Rows from block 0 of the decoder of a small masked image model, named by matrix and row number. Rows with one number belong to one neuron. Each number is 200 + 20 x the weight over its row's rms, rounded and kept within 0 to 999. All counts start at 0. After the name is the row's rms in percent of the matrix's.
After each neuron's rows are labels from the 100 images, of 14976, where the neuron reaches its highest value: "peak at" is the part of the image that holds the peak. Only what is clearly more common there than usual is listed. The data: aerial photos of the United States (SatlasPretrain).
# fc1: MLP up (decoder.0.mlp.fc1.weight, 768x256), inputs 64-127
# fc2: MLP down (decoder.0.mlp.fc2.weight, 256x768, transposed), outputs 64-127

fc1.704,119,207,202,190,203,207,197,179,189,195,208,195,199,200,205,193,200,215,195,195,208,189,197,207,200,200,197,199,195,194,193,188,202,210,193,218,198,196,206,199,192,204,186,188,209,192,196,201,210,214,205,197,209,207,195,183,220,196,196,200,190,210,196,193,203
fc2.704,111,208,198,187,211,203,206,225,191,184,197,193,212,200,178,175,172,193,212,197,183,206,208,207,250,201,181,207,206,179,186,184,179,172,198,182,189,207,193,196,193,195,221,213,180,179,209,192,194,182,209,165,191,191,203,205,201,200,188,187,193,196,191,238,189
peak at: centre

fc1.739,067,188,190,222,188,182,194,203,252,206,208,219,235,192,206,182,204,184,194,182,196,156,216,169,214,210,198,206,208,179,189,263,194,196,178,196,176,203,190,219,227,204,170,206,179,203,185,190,185,190,167,212,188,186,197,242,177,170,224,203,204,202,167,190,199
fc2.739,080,198,172,220,176,226,228,191,192,196,223,222,198,197,189,182,205,187,234,244,189,182,198,214,198,194,179,195,251,219,203,168,213,201,240,176,188,187,202,180,174,227,224,157,203,194,187,199,198,180,216,193,195,164,211,208,194,176,218,225,200,223,207,210,175
peak at: centre; top centre

fc1.191,077,194,196,206,197,206,196,156,157,240,210,195,202,217,197,186,204,220,209,184,220,171,205,183,174,183,210,220,214,209,218,194,220,219,216,216,172,161,200,167,168,210,189,193,214,196,164,193,242,197,190,190,225,179,200,192,233,189,119,189,201,203,206,226,193
fc2.191,092,228,212,205,226,219,186,199,208,180,214,194,198,191,200,226,184,197,211,192,214,195,183,178,216,193,173,180,194,181,229,220,173,205,202,155,202,241,219,206,160,222,212,181,173,185,200,176,220,181,218,165,175,185,232,196,173,223,175,200,193,200,186,223,215
peak at: centre

fc1.487,115,206,189,194,188,205,194,189,172,207,210,202,203,204,182,207,212,211,192,213,220,205,206,207,203,207,200,188,209,193,188,179,216,200,197,210,195,191,203,209,180,214,187,203,222,182,199,199,215,208,215,196,224,221,206,187,217,207,187,197,200,220,197,208,201
fc2.487,109,206,205,200,202,204,212,195,200,169,214,203,205,212,217,213,203,208,184,207,219,208,199,199,155,192,217,213,211,203,245,203,215,216,183,214,218,211,204,214,201,216,228,200,205,225,202,211,207,194,203,209,191,202,198,216,205,212,192,210,212,191,209,191,211
peak at: top left; middle left

fc1.728,126,111,247,246,218,186,170,169,189,202,199,218,195,203,202,186,189,208,196,206,197,191,212,202,198,208,204,191,202,205,209,205,190,196,210,185,196,192,194,184,184,198,190,229,173,207,202,197,181,211,223,198,217,185,192,185,207,204,194,205,195,188,200,187,201
fc2.728,122,190,197,202,263,213,201,206,203,213,194,204,216,219,195,190,206,201,185,191,194,210,201,203,203,197,184,207,206,207,220,208,196,196,199,277,204,205,211,194,204,199,211,217,198,215,203,211,198,197,203,194,207,195,213,205,215,210,200,205,209,208,219,204,194
peak at: bottom right

fc1.55,142,213,203,195,183,155,200,197,218,192,216,197,171,225,200,249,203,226,190,193,198,177,191,208,184,212,235,170,201,177,226,219,202,175,204,201,204,185,179,194,207,202,165,200,175,204,162,178,195,194,187,217,197,198,200,188,208,217,176,196,232,223,181,196,185
fc2.55,143,204,175,214,208,239,186,213,198,209,221,190,208,208,224,217,206,250,208,233,203,225,172,234,203,205,199,205,220,218,234,195,215,212,217,173,189,184,184,207,238,186,247,238,213,242,237,188,207,219,188,210,182,220,191,200,207,200,238,159,194,218,203,194,172
peak at: middle left

fc1.760,095,181,204,204,214,166,207,257,236,209,201,189,205,202,173,166,198,197,206,204,222,215,213,136,203,202,187,195,229,199,189,223,224,199,208,197,135,186,176,193,151,206,201,196,236,209,222,200,199,182,194,202,202,177,184,194,171,201,163,230,218,205,204,194,215
fc2.760,092,186,232,212,209,184,240,179,174,257,191,233,181,206,212,229,185,163,233,181,223,192,189,228,180,208,217,159,221,194,203,166,200,191,219,177,214,232,212,209,181,200,172,189,191,184,178,196,206,174,175,229,190,216,190,209,204,176,220,233,171,219,196,235,196
peak at: middle left; top left

fc1.189,085,219,188,216,186,226,188,172,213,227,184,206,197,215,234,199,203,189,207,180,220,169,217,198,225,217,226,187,189,196,211,212,237,211,183,203,174,170,167,149,236,224,205,218,196,241,190,189,213,219,182,202,191,203,174,208,190,169,176,188,223,216,184,176,194
fc2.189,088,211,194,220,211,209,210,200,200,207,190,217,201,211,203,239,192,225,187,222,218,213,209,218,189,219,169,195,167,169,203,167,197,190,201,198,180,202,206,248,204,173,196,188,185,202,222,201,211,169,226,167,185,226,201,205,229,215,203,202,214,236,225,214,192
peak at: bottom left

fc1.202,105,180,205,202,225,238,233,225,190,218,243,220,197,216,217,150,198,207,226,197,169,197,221,190,180,214,222,200,196,195,198,183,202,195,225,206,206,214,182,183,207,217,209,176,185,178,215,174,173,200,192,216,214,218,203,171,221,185,217,207,167,210,215,212,185
fc2.202,107,195,211,195,193,172,199,223,156,154,193,189,187,180,210,175,178,224,200,199,246,218,226,253,194,188,248,148,198,190,184,176,193,210,214,193,196,181,167,213,194,201,205,209,191,171,210,185,195,196,206,205,181,166,193,188,201,195,175,210,188,203,226,189,178
peak at: top centre

fc1.637,055,198,228,237,198,212,212,179,280,211,170,223,192,209,218,210,196,206,204,191,195,205,208,183,199,182,182,208,180,209,216,189,209,222,226,201,184,197,177,196,204,177,204,189,203,217,238,180,172,193,198,231,228,248,215,225,189,178,226,215,190,174,208,226,198
fc2.637,062,176,209,219,202,205,220,210,215,225,146,214,185,202,214,184,201,215,257,193,206,196,211,194,201,183,208,180,189,228,235,193,193,201,211,253,190,233,218,210,200,186,215,220,218,212,217,192,211,216,180,215,183,197,208,190,202,209,199,221,202,190,192,207,217
peak at: top right

fc1.63,117,199,202,215,213,218,205,169,185,202,186,203,236,226,216,221,215,209,204,183,225,198,154,209,216,216,181,213,190,193,223,154,183,180,210,196,225,194,208,189,213,218,222,171,188,181,183,225,230,231,168,175,190,174,178,216,164,202,161,150,179,220,202,197,157
fc2.63,101,182,221,205,223,240,214,190,155,207,222,216,189,206,195,239,202,243,188,207,211,190,206,209,201,229,225,201,198,202,154,212,225,218,186,180,187,201,189,223,190,196,242,201,211,190,190,228,234,183,196,177,232,218,224,184,183,217,187,211,196,187,197,195,232
peak at: middle left; bottom left

fc1.673,103,141,189,180,159,206,200,204,201,186,246,187,204,214,168,190,192,194,178,183,184,197,208,193,209,219,190,176,242,200,187,207,201,176,195,215,193,198,186,161,188,183,219,204,191,199,229,224,217,235,196,219,206,187,187,166,230,176,220,195,215,190,204,223,198
fc2.673,083,205,213,198,208,186,214,215,131,222,187,209,202,204,214,211,170,199,207,206,192,193,172,182,226,179,193,195,203,182,189,186,208,184,238,239,193,195,207,196,191,193,168,205,170,193,220,189,210,206,208,176,209,184,194,213,221,189,192,219,203,231,223,210,167
peak at: top left

fc1.420,103,211,204,172,196,176,214,213,192,207,205,226,177,225,206,215,175,181,226,214,186,192,196,206,190,191,204,215,197,169,221,208,208,174,188,208,196,207,221,202,189,204,189,185,214,189,240,203,191,206,213,204,187,206,218,215,235,212,255,208,216,202,216,190,197
fc2.420,106,209,184,187,209,203,205,176,195,193,195,195,183,205,240,151,194,202,209,228,216,184,221,207,230,173,185,169,197,147,207,216,209,209,187,206,193,213,219,200,197,204,221,191,183,205,208,192,197,172,194,219,168,185,220,219,179,195,198,203,185,203,247,163,195
peak at: top centre

fc1.440,066,254,240,195,198,221,217,189,245,202,206,177,188,198,224,193,186,180,198,230,200,179,199,210,167,191,188,188,209,194,168,162,167,199,188,207,223,193,200,207,203,180,161,222,196,209,225,209,184,172,216,224,189,221,179,197,190,210,245,203,210,183,196,201,220
fc2.440,086,229,173,184,217,192,168,214,174,207,216,186,181,215,191,180,212,194,236,205,191,197,203,205,211,224,210,180,162,153,204,196,187,204,193,215,209,217,195,187,189,223,203,160,223,211,228,196,234,196,169,189,212,203,179,205,183,160,181,199,223,195,177,173,194
peak at: top left

fc1.154,102,179,202,212,237,168,184,217,203,194,186,194,209,200,180,204,210,213,187,225,207,184,204,196,216,216,223,173,199,216,176,209,182,177,208,227,191,198,209,186,165,194,219,205,210,197,171,184,239,203,202,200,200,204,189,204,187,206,210,202,195,245,185,227,182
fc2.154,100,190,194,214,162,177,210,195,188,206,168,210,217,189,184,238,223,194,175,182,224,220,204,179,200,190,242,193,199,213,183,201,194,196,201,229,224,186,210,194,185,182,206,182,192,169,181,237,200,205,200,246,192,185,184,217,209,221,181,183,169,191,192,211,192
peak at: middle right; bottom right

fc1.81,108,243,162,210,197,206,229,180,149,172,141,186,185,153,181,219,197,196,178,204,207,209,204,213,231,230,230,228,229,202,175,216,226,210,187,187,198,182,177,221,192,191,214,206,191,171,200,190,210,188,204,194,207,201,184,227,192,189,183,218,208,221,189,179,191
fc2.81,099,213,202,209,210,153,195,185,193,165,216,186,186,239,169,224,191,193,178,192,210,201,176,171,210,204,223,169,181,198,185,184,210,184,206,216,186,170,191,188,206,219,215,189,202,200,153,194,195,227,183,184,183,181,140,188,192,181,157,226,210,199,221,186,209
peak at: bottom right; bottom left

fc1.365,108,209,195,183,247,156,188,207,193,194,205,147,208,216,218,201,197,232,184,196,163,202,228,208,218,205,209,211,199,189,190,218,202,158,209,199,220,179,181,214,187,226,205,192,172,233,183,191,192,181,163,218,206,181,164,180,191,189,178,184,136,221,182,190,175
fc2.365,070,215,205,178,193,216,205,195,170,175,209,178,162,186,170,180,191,221,200,156,201,190,182,182,216,236,226,197,203,203,179,190,175,199,184,178,191,212,179,215,173,176,200,208,188,199,249,213,212,215,203,201,191,174,215,186,234,198,205,216,202,193,207,223,190
peak at: middle left

fc1.314,077,283,238,218,146,190,195,183,193,186,164,204,183,180,210,208,196,214,184,215,206,202,197,208,215,203,217,206,188,181,202,235,208,202,224,194,179,206,203,195,194,199,195,193,212,204,222,194,200,189,199,201,193,226,195,216,205,200,210,188,190,199,203,225,202
fc2.314,086,197,187,218,184,205,184,180,186,158,215,210,198,196,215,232,201,200,180,219,219,212,205,207,190,206,180,214,224,234,236,193,239,207,207,233,222,172,207,185,196,209,204,209,179,215,211,215,221,194,208,193,196,198,211,193,194,210,216,218,219,194,206,195,201
peak at: middle right

fc1.293,062,250,220,152,205,206,196,217,136,203,200,190,175,184,245,199,195,221,202,205,208,207,225,187,178,221,224,185,198,183,238,233,208,184,214,207,146,217,213,191,204,200,205,188,219,175,182,192,227,191,217,205,188,130,183,190,208,191,195,203,223,235,195,170,207
fc2.293,080,222,205,214,206,193,189,186,223,148,220,206,219,174,216,219,198,180,203,244,193,260,214,216,180,206,198,188,230,202,213,193,218,193,221,187,197,190,239,221,195,206,188,209,188,158,215,201,197,210,201,197,180,220,171,201,189,233,218,211,180,183,193,213,207
peak at: middle right

fc1.274,117,157,219,194,208,225,191,232,209,206,227,172,183,230,192,211,198,214,184,180,193,201,227,173,169,195,213,184,198,207,194,197,214,189,209,204,227,208,178,189,219,145,157,206,197,189,194,206,210,141,212,212,188,196,177,210,195,200,211,203,203,170,178,197,146
fc2.274,085,227,212,177,210,203,205,247,201,209,162,221,182,190,177,176,191,179,181,194,190,212,176,209,225,218,238,160,168,203,197,203,178,228,185,206,201,180,194,196,194,209,185,201,201,150,180,194,209,214,203,191,190,202,154,189,190,182,180,211,195,170,224,223,214
peak at: top right; bottom right

fc1.257,122,199,181,153,182,197,176,233,176,183,172,195,163,177,182,195,204,230,212,231,160,197,203,201,230,212,192,189,211,202,187,196,201,187,217,173,201,200,217,237,215,206,170,187,202,182,178,189,206,198,194,214,171,170,176,182,184,188,196,186,223,216,227,208,193
fc2.257,123,208,190,185,211,175,191,184,188,218,194,181,194,190,185,207,213,221,156,231,200,211,180,199,179,199,202,189,214,206,167,234,210,207,191,223,194,217,212,177,209,164,215,197,224,220,219,216,197,203,222,199,193,152,222,192,184,175,189,204,170,176,209,187,189
peak at: bottom left

fc1.710,091,263,314,205,204,142,161,126,93,191,152,166,207,196,212,215,221,198,199,194,217,201,215,198,164,227,219,192,226,190,185,227,207,230,187,202,172,191,216,199,186,217,196,190,190,198,200,192,212,183,205,217,202,178,224,193,233,202,162,203,204,209,193,193,172
fc2.710,098,208,189,187,225,214,200,194,204,136,211,204,194,203,187,178,185,192,141,193,185,204,201,238,197,187,159,194,195,184,229,216,196,204,207,190,216,203,204,189,211,200,174,207,183,214,222,180,187,193,204,204,198,199,219,190,194,196,212,204,200,215,194,177,215
peak at: middle left

fc1.548,075,204,201,222,190,205,170,204,243,200,220,209,219,220,190,194,172,214,184,168,225,156,183,203,198,192,208,178,194,183,196,231,213,205,197,210,193,210,139,197,192,168,192,251,191,194,246,214,182,231,208,208,215,211,202,217,204,185,251,255,196,183,166,181,204
fc2.548,084,178,221,222,189,230,196,172,202,234,215,225,191,209,201,196,201,159,203,216,217,190,205,219,239,217,198,191,227,193,206,179,217,188,203,197,229,188,195,181,197,226,194,187,182,214,230,196,185,211,227,195,191,212,207,214,215,190,191,242,221,210,205,194,201
peak at: middle left; middle right

fc1.483,064,191,189,231,214,204,215,204,163,192,203,232,200,195,224,192,198,189,205,190,196,212,217,219,181,184,203,212,207,217,198,169,222,207,191,206,170,218,206,174,182,206,215,184,219,188,200,176,171,199,192,208,231,216,207,201,206,207,179,179,180,198,203,249,197
fc2.483,080,219,217,186,187,158,202,157,179,198,203,166,178,173,219,193,233,214,176,194,218,204,210,198,164,202,207,177,219,207,217,194,204,212,204,220,230,210,216,164,174,201,185,212,208,179,198,196,211,252,202,206,166,168,199,197,205,212,206,179,190,195,192,185,188
peak at: bottom right

fc1.508,101,184,178,211,177,205,189,169,252,185,144,226,202,229,185,163,187,207,191,187,196,142,218,203,196,215,222,198,180,213,192,198,211,184,214,223,190,203,199,201,237,171,215,211,185,190,234,215,186,205,159,181,199,220,218,211,189,201,230,222,192,183,196,189,203
fc2.508,105,199,185,183,208,209,181,214,215,192,225,193,213,138,207,197,255,207,179,176,203,212,184,208,207,214,202,234,173,233,186,216,191,199,225,205,226,170,234,210,207,173,178,222,199,214,190,164,223,204,198,220,192,214,226,195,197,210,223,207,211,205,188,188,212
peak at: centre

fc1.477,076,177,198,220,220,178,170,201,149,223,195,247,224,216,168,200,179,215,177,185,224,149,181,207,201,212,195,215,217,160,193,202,183,184,189,209,210,185,184,216,210,199,226,195,189,214,168,183,195,239,211,207,226,169,181,184,226,191,196,191,193,234,182,159,170
fc2.477,072,213,198,195,201,209,200,208,184,193,221,235,180,216,181,205,181,210,183,184,204,196,159,128,216,206,217,224,211,211,148,233,234,160,187,188,197,171,219,229,167,217,223,197,197,197,206,195,206,168,214,179,214,233,216,208,191,217,207,206,201,212,188,194,197
peak at: centre

fc1.317,122,213,185,218,191,169,200,210,205,188,203,182,210,200,195,199,205,202,200,203,209,213,199,195,200,216,185,157,217,203,197,181,207,179,197,174,194,183,212,218,202,224,184,216,217,217,180,177,197,219,208,184,178,224,222,213,193,198,195,169,176,228,193,194,202
fc2.317,140,201,195,207,189,219,181,214,193,182,197,170,206,213,211,250,207,209,190,203,195,210,179,187,204,176,201,208,213,231,216,192,184,192,209,225,255,195,190,180,208,170,200,188,207,213,202,205,206,198,214,220,197,204,191,231,178,192,188,191,208,197,187,205,200
peak at: middle right; top right

fc1.290,089,232,174,184,204,164,227,180,168,193,169,200,178,191,171,197,198,234,188,194,195,197,236,187,193,216,240,214,235,197,169,204,218,201,211,184,190,194,205,195,206,212,233,227,187,215,222,197,204,208,208,182,214,208,201,223,213,191,168,191,194,207,183,212,176
fc2.290,106,156,211,258,190,175,219,145,192,211,191,185,208,235,206,217,200,243,206,179,252,190,194,220,193,189,187,187,221,178,205,197,230,175,185,244,213,191,197,211,212,196,189,196,207,193,211,178,181,219,209,237,206,191,203,207,193,188,210,205,231,215,195,218,203
peak at: bottom right

fc1.447,053,245,210,211,167,173,201,115,263,199,171,201,187,197,195,200,198,205,196,184,200,206,194,179,208,209,215,189,204,175,204,227,209,197,178,206,209,194,211,213,221,194,205,203,229,237,250,224,210,205,232,203,214,226,199,214,147,193,231,207,191,193,195,187,189
fc2.447,067,186,188,224,206,195,170,198,207,180,168,227,218,185,209,225,203,190,208,206,237,244,205,211,176,174,199,204,201,204,212,217,215,209,198,179,218,190,218,206,213,216,166,168,176,230,228,194,222,200,207,198,219,191,213,185,200,237,213,229,189,200,214,199,189
peak at: middle right

fc1.107,120,191,231,193,222,177,262,211,245,185,232,218,204,227,208,182,197,212,193,204,189,204,212,186,211,173,199,180,196,188,196,217,186,183,219,176,228,249,178,212,229,196,181,197,188,193,182,178,203,211,202,220,189,195,174,192,223,217,187,192,182,214,195,214,177
fc2.107,114,220,202,198,169,235,230,203,186,212,174,189,180,207,211,169,190,199,236,201,198,186,190,166,212,217,174,233,159,203,202,224,205,205,196,220,221,152,200,192,189,183,202,199,186,164,187,199,220,225,190,202,243,198,194,189,227,169,213,189,241,185,182,210,219
peak at: top right

fc1.252,083,197,178,179,195,196,199,222,172,213,170,222,201,225,228,188,204,186,217,177,183,215,207,207,211,196,213,152,211,157,235,189,210,162,227,183,195,206,224,200,230,171,193,207,188,199,203,196,204,209,195,153,201,151,231,226,234,190,212,237,212,200,196,199,206
fc2.252,078,252,194,208,226,211,166,192,202,200,203,245,216,190,212,226,227,202,200,203,221,211,218,237,239,202,203,194,195,181,189,237,222,244,197,186,179,206,170,226,213,229,256,188,196,190,202,197,167,184,204,200,184,215,190,193,205,247,192,207,228,206,216,226,211
peak at: middle left; bottom left

fc1.124,126,199,208,150,227,170,203,209,198,192,166,199,167,186,231,236,212,180,206,188,199,189,175,233,192,176,206,155,212,200,192,208,203,157,218,194,190,214,176,217,221,201,158,195,181,196,154,202,193,159,183,213,198,185,203,208,187,198,207,213,196,198,191,174,178
fc2.124,093,192,215,144,216,205,228,202,194,224,231,222,192,218,183,211,168,218,249,191,212,184,215,191,208,213,218,228,204,192,215,204,193,178,167,183,214,187,191,185,150,210,246,223,191,189,239,192,214,255,200,203,181,182,228,204,225,231,208,206,220,235,183,214,201
peak at: bottom left

fc1.302,124,214,182,236,207,192,193,199,227,201,216,199,210,212,193,216,220,165,208,201,231,186,232,180,180,208,205,205,192,196,173,179,191,229,187,210,175,191,169,186,196,209,205,201,185,186,199,195,191,200,173,205,239,218,198,227,175,179,160,165,207,211,200,213,219
fc2.302,126,185,195,223,183,181,213,211,210,213,177,193,246,223,195,193,197,215,194,185,177,204,186,188,231,221,210,192,197,185,189,199,189,254,226,196,155,209,218,198,203,201,197,211,221,219,157,163,187,226,160,239,196,194,192,207,215,195,244,188,207,185,172,208,203
peak at: top centre

fc1.215,125,194,180,216,220,205,196,254,234,227,205,191,209,201,164,181,222,221,187,202,187,195,213,206,202,217,198,205,187,163,212,187,144,166,221,196,183,160,201,209,184,191,209,176,206,191,214,201,195,190,198,204,227,174,178,226,205,183,210,218,212,224,196,177,233
fc2.215,081,226,204,228,153,187,212,189,195,186,208,229,216,169,188,233,190,202,210,191,180,206,199,218,189,223,201,199,185,194,233,229,174,217,208,187,192,191,198,216,216,220,206,215,208,202,220,216,203,187,240,185,175,207,259,152,184,179,210,242,191,193,191,220,192
peak at: top centre

fc1.34,122,218,184,164,233,204,230,175,198,204,182,200,207,169,216,215,201,216,213,208,207,206,198,225,206,190,174,244,201,168,176,220,211,232,212,204,172,187,149,201,170,218,231,193,196,180,141,204,226,181,219,202,207,197,214,198,178,187,147,186,195,210,214,188,215
fc2.34,115,173,230,216,222,210,193,198,203,210,184,201,189,206,217,198,178,189,208,207,200,197,193,154,208,201,222,180,214,177,202,221,207,160,192,186,217,222,175,188,200,192,192,210,147,188,172,155,212,249,188,194,172,159,182,209,212,211,149,188,201,191,214,169,230
peak at: bottom right

fc1.15,125,234,206,198,186,206,209,135,138,188,150,203,218,180,233,177,208,162,218,194,185,198,189,204,209,204,204,224,210,193,167,191,196,216,200,197,182,172,179,172,211,206,194,229,218,161,223,206,201,209,201,200,173,170,214,228,190,154,183,194,196,195,222,226,216
fc2.15,136,203,207,197,208,193,227,180,224,182,193,200,176,182,192,183,217,220,180,206,214,192,210,216,206,215,181,186,156,185,214,213,202,229,190,236,204,196,191,218,181,191,203,195,241,196,216,212,200,237,183,206,161,214,202,206,191,188,224,186,203,182,176,200,207
peak at: middle right; bottom right

fc1.472,104,169,215,169,245,173,213,221,282,200,245,189,171,233,224,191,170,178,195,186,144,212,216,209,188,174,225,178,178,161,188,240,199,212,180,182,185,220,208,209,193,194,186,209,215,207,208,202,174,190,215,150,191,204,195,153,180,208,215,205,190,179,213,205,185
fc2.472,103,204,184,190,178,218,209,192,201,218,171,206,192,180,199,190,163,210,217,192,192,172,179,210,218,173,172,172,197,183,172,211,201,204,204,207,213,187,186,210,200,213,186,194,167,168,172,169,203,218,166,196,190,190,194,178,185,200,185,184,218,186,188,202,195
peak at: top right

fc1.205,122,100,106,117,105,142,172,237,240,188,271,220,202,195,234,184,181,195,199,179,211,192,214,188,192,209,204,174,230,210,210,216,187,193,179,189,185,228,196,198,194,208,186,206,171,216,199,201,192,185,216,191,219,208,186,194,207,206,196,191,196,191,201,215,183
fc2.205,120,208,198,192,181,208,226,220,204,249,203,197,214,204,191,192,199,189,247,189,179,199,193,194,187,194,179,197,199,201,195,184,184,199,190,211,191,206,203,192,217,202,213,207,195,189,192,184,199,207,198,174,197,170,203,190,208,199,189,206,198,212,212,226,185
peak at: middle right; centre

fc1.638,099,205,183,206,210,222,243,200,175,165,194,208,185,177,180,224,210,203,179,203,210,217,191,237,210,207,196,241,201,206,202,183,190,188,180,184,193,220,216,206,193,195,187,187,225,199,177,190,223,201,193,221,198,200,194,180,205,229,168,142,227,213,205,206,187
fc2.638,120,222,180,203,207,192,185,199,215,187,211,192,171,194,208,204,196,174,156,217,197,202,181,170,190,214,176,187,165,237,205,236,208,223,208,194,189,201,190,182,204,244,209,206,212,208,174,210,187,222,219,225,218,185,156,204,249,219,186,172,189,206,222,184,210
peak at: bottom left; bottom right

fc1.152,059,230,165,171,155,210,193,198,160,203,187,192,199,157,211,186,190,195,191,218,216,192,205,204,198,217,236,209,227,161,191,192,199,188,210,199,175,208,204,199,204,192,212,183,224,199,176,213,232,171,208,181,190,183,198,211,203,204,188,184,207,217,194,171,184
fc2.152,082,189,213,219,201,208,180,188,184,140,215,191,229,205,206,267,190,211,198,212,229,221,230,199,180,191,223,203,203,222,199,206,238,193,197,212,210,202,195,203,211,210,206,172,184,198,214,204,216,180,214,172,213,222,219,201,193,225,211,245,194,161,216,204,202
peak at: centre

fc1.659,104,185,209,213,192,215,213,171,198,194,195,205,222,216,195,196,204,214,178,213,202,174,169,209,186,209,215,192,213,202,185,196,189,199,197,227,211,197,178,206,227,193,159,185,216,189,194,191,202,240,172,176,190,224,211,209,184,198,195,199,195,232,199,204,202
fc2.659,128,188,188,197,228,235,210,202,183,188,195,199,202,207,205,213,198,220,206,194,180,194,207,207,229,193,198,196,221,166,185,209,187,194,174,212,223,202,211,196,213,173,214,225,193,174,251,201,183,195,173,196,203,169,213,239,179,188,162,180,210,203,183,212,197
peak at: middle left

fc1.490,095,222,172,201,210,259,183,227,207,215,217,207,169,148,183,163,203,229,190,218,225,200,203,186,182,211,187,190,205,225,178,186,192,217,189,205,181,207,200,206,205,210,183,226,194,189,196,203,202,191,229,220,230,185,207,173,189,201,217,205,189,192,217,185,204
fc2.490,065,222,220,181,208,188,214,228,212,168,204,173,178,202,219,206,221,212,165,194,201,197,218,201,154,220,201,196,200,203,214,226,194,158,167,226,212,189,223,186,229,193,173,206,219,209,222,201,209,197,209,214,189,206,194,198,198,197,219,228,196,195,197,213,178
peak at: bottom left; top left

fc1.359,092,181,163,183,180,189,208,211,167,184,162,186,209,191,248,210,186,185,188,197,198,202,169,190,190,186,186,191,166,226,223,194,186,196,198,190,218,202,225,219,172,240,184,226,175,194,224,208,188,190,145,210,186,210,209,206,179,170,218,171,206,243,192,194,205
fc2.359,113,211,172,194,200,179,226,170,203,194,243,206,203,191,194,176,227,203,168,236,190,205,201,230,194,211,207,220,277,222,216,169,196,166,195,237,212,165,192,225,178,198,209,200,180,194,222,240,198,248,214,191,167,202,179,210,222,214,205,189,176,200,221,185,211
peak at: bottom right

fc1.733,131,179,218,192,211,190,197,184,237,172,195,209,200,216,177,162,170,188,200,188,212,206,209,213,219,217,172,178,210,183,188,195,225,180,168,183,203,194,188,188,194,169,202,219,173,187,156,184,196,170,216,200,208,190,187,203,215,215,220,229,217,217,198,199,179
fc2.733,116,219,203,183,187,211,205,213,197,210,195,197,202,203,217,192,197,147,220,164,207,231,222,202,169,260,194,208,174,184,220,201,171,209,189,184,209,197,181,199,177,231,193,218,193,198,163,172,218,196,192,205,234,202,184,198,218,216,159,241,222,175,219,198,225
peak at: middle right

fc1.456,055,221,203,209,185,224,157,145,262,201,176,208,176,182,226,195,183,213,199,196,210,185,232,228,207,180,210,192,201,202,209,229,226,218,201,192,188,175,211,185,211,187,192,238,213,202,284,202,217,199,195,181,182,256,202,186,188,183,237,204,177,198,205,208,167
fc2.456,059,152,184,203,199,189,187,188,183,171,177,197,181,195,209,232,182,215,212,210,214,218,199,233,172,149,177,182,184,196,211,169,228,192,186,175,210,198,200,191,160,221,188,173,176,191,211,206,213,189,217,144,210,192,189,162,189,200,202,176,165,168,198,208,197
peak at: centre

fc1.720,085,189,204,207,183,182,164,247,173,181,247,200,219,202,222,196,218,202,204,221,230,239,218,224,199,204,202,164,187,198,157,222,216,215,204,201,216,166,187,187,216,195,191,227,192,211,144,216,177,203,192,171,197,159,221,188,182,177,159,188,215,192,201,190,194
fc2.720,110,213,230,178,162,215,203,216,224,180,265,197,192,221,200,190,223,154,218,197,181,201,213,233,166,201,209,219,208,225,194,149,208,224,223,180,179,162,197,191,183,219,236,213,185,187,203,190,201,216,160,206,209,190,189,184,194,169,192,194,193,171,203,230,210
peak at: top left; middle left