A small masked image model, trained from scratch: encoder norm layernorm.
Rows from block 12 of the encoder of a small masked image model, named by matrix and row number. Rows with one number belong to one neuron. Each number is 500 + 40 x the weight over its row's rms, rounded and kept within 0 to 999. All counts start at 0. Numbers have three digits each.
After each neuron's rows are labels from the 100 images, of 14976, where the neuron reaches its highest value: "strongest on" is what is common among them. Only what is clearly more common there than usual is listed. The data: aerial photos of the United States (SatlasPretrain).
# fc1: MLP up (encoder.blocks.12.mlp.fc1.weight, 576x192), inputs 0-47
# fc2: MLP down (encoder.blocks.12.mlp.fc2.weight, 192x576, transposed), outputs 0-47

fc1.155:412506448538476501420522514476510557537452541439470570487450405501437452480462505516581507473511545536435509488551508489413460508543469457496511
fc2.155:549498477480558477487458557497530574484438512518494555538450495537468474455529441511467507471448445440557504529497458581548518449599451505498413
strongest on: crop field

fc1.0:501434496486589567439470523540483511409457449435508447550524467502476465465522544439417541485474470483478550484512530538563509513511537491530550
fc2.0:548512493518534502493501506509468542556446566544462476534538471509485473454526428504543484521490545496481485465482440536550549429623537482460506
strongest on: building

fc1.173:506495552514544487551487578459523598508506555445523503546464468504545456503482430578504527535500423500441466501509487570442556538460490497552476
fc2.173:562518484466556480493477574500518543473439498568475515561477504498486485486550428538490461470466468420554531527470483537520495459602446526513447
strongest on: building

fc1.393:465552496487522485461484503528454527503538459463556545516509494509512481479520479441497526525501482473446594463466508499552466524512562471422473
fc2.393:518428497472472476513514559471537527507452531539464520505443482464469520510496459553480485448500506533562430536513508503475473457479435530544443
strongest on: building

fc1.522:509572528481578465475502437526492420515470454522491477509457528463463506431511465539570503504476533474540498515463502523528464510435487444569432
fc2.522:539544486457569482465494548501512541484435504513474532541463489512484458474544441551490489483455462434550503512465442533550490451569436478494430
strongest on: building

fc1.59:443448442523488498524483477566527515509434473443488517504467472527484468507537458506516571474469443558544510503509539478492516510522461502515468
fc2.59:591563485497549447443540535449504536463450495525541458497530494507473485496476558515457428519468505413532522530446460524533489503541519508459523
strongest on: crop field

fc1.428:499477486479448513463476496499411570431413447532500608503439409506482481482475574555524476491538507548519437457570522544453545497430500514540467
fc2.428:525555475513551489512504520472544528523521561478481494531508561496467470482571468476484457517437476438539569515474467521561518528572444520435491
strongest on: building

fc1.553:501549496515503473507462517418516469470507473522483530569509533458454461499459495387506523437467511488540455502529520473488505460438421580545496
fc2.553:481486433472566462501526577598498513572523466426455560501499426478532490504508465540463506473423539478503491539469481486523505520529500498428501
strongest on: building

fc1.100:513484604566498599515506567514505562525439464486553402516499504540521477546529473458464478570461501505427500511443522445534483489507483564501481
fc2.100:514476432454529410477469558473504563457467473512426542522461496479440454464530471550501495455479487446536502514498492568527567412516476489506462
strongest on: building

fc1.275:511483545533544466462553535490539465479456467457512468555504429480502555503452568511512479589522543415474556401447478494491498505518489503526510
fc2.275:526511505498574511504498556480523563478405495492509530592522403475530459522548445529471450515422536390528500489452496526511481498605490512390494
strongest on: building

fc1.506:522458444496566459513448462559552544520542475475506538582488509498514375485457503524482521442440518524463488533452534536500572491430485471467493
fc2.506:553565484498522478474538535462484512477394475537502490447502487533483549503541505498505484498511453454539478496498445490517443516555480566486473
strongest on: crop field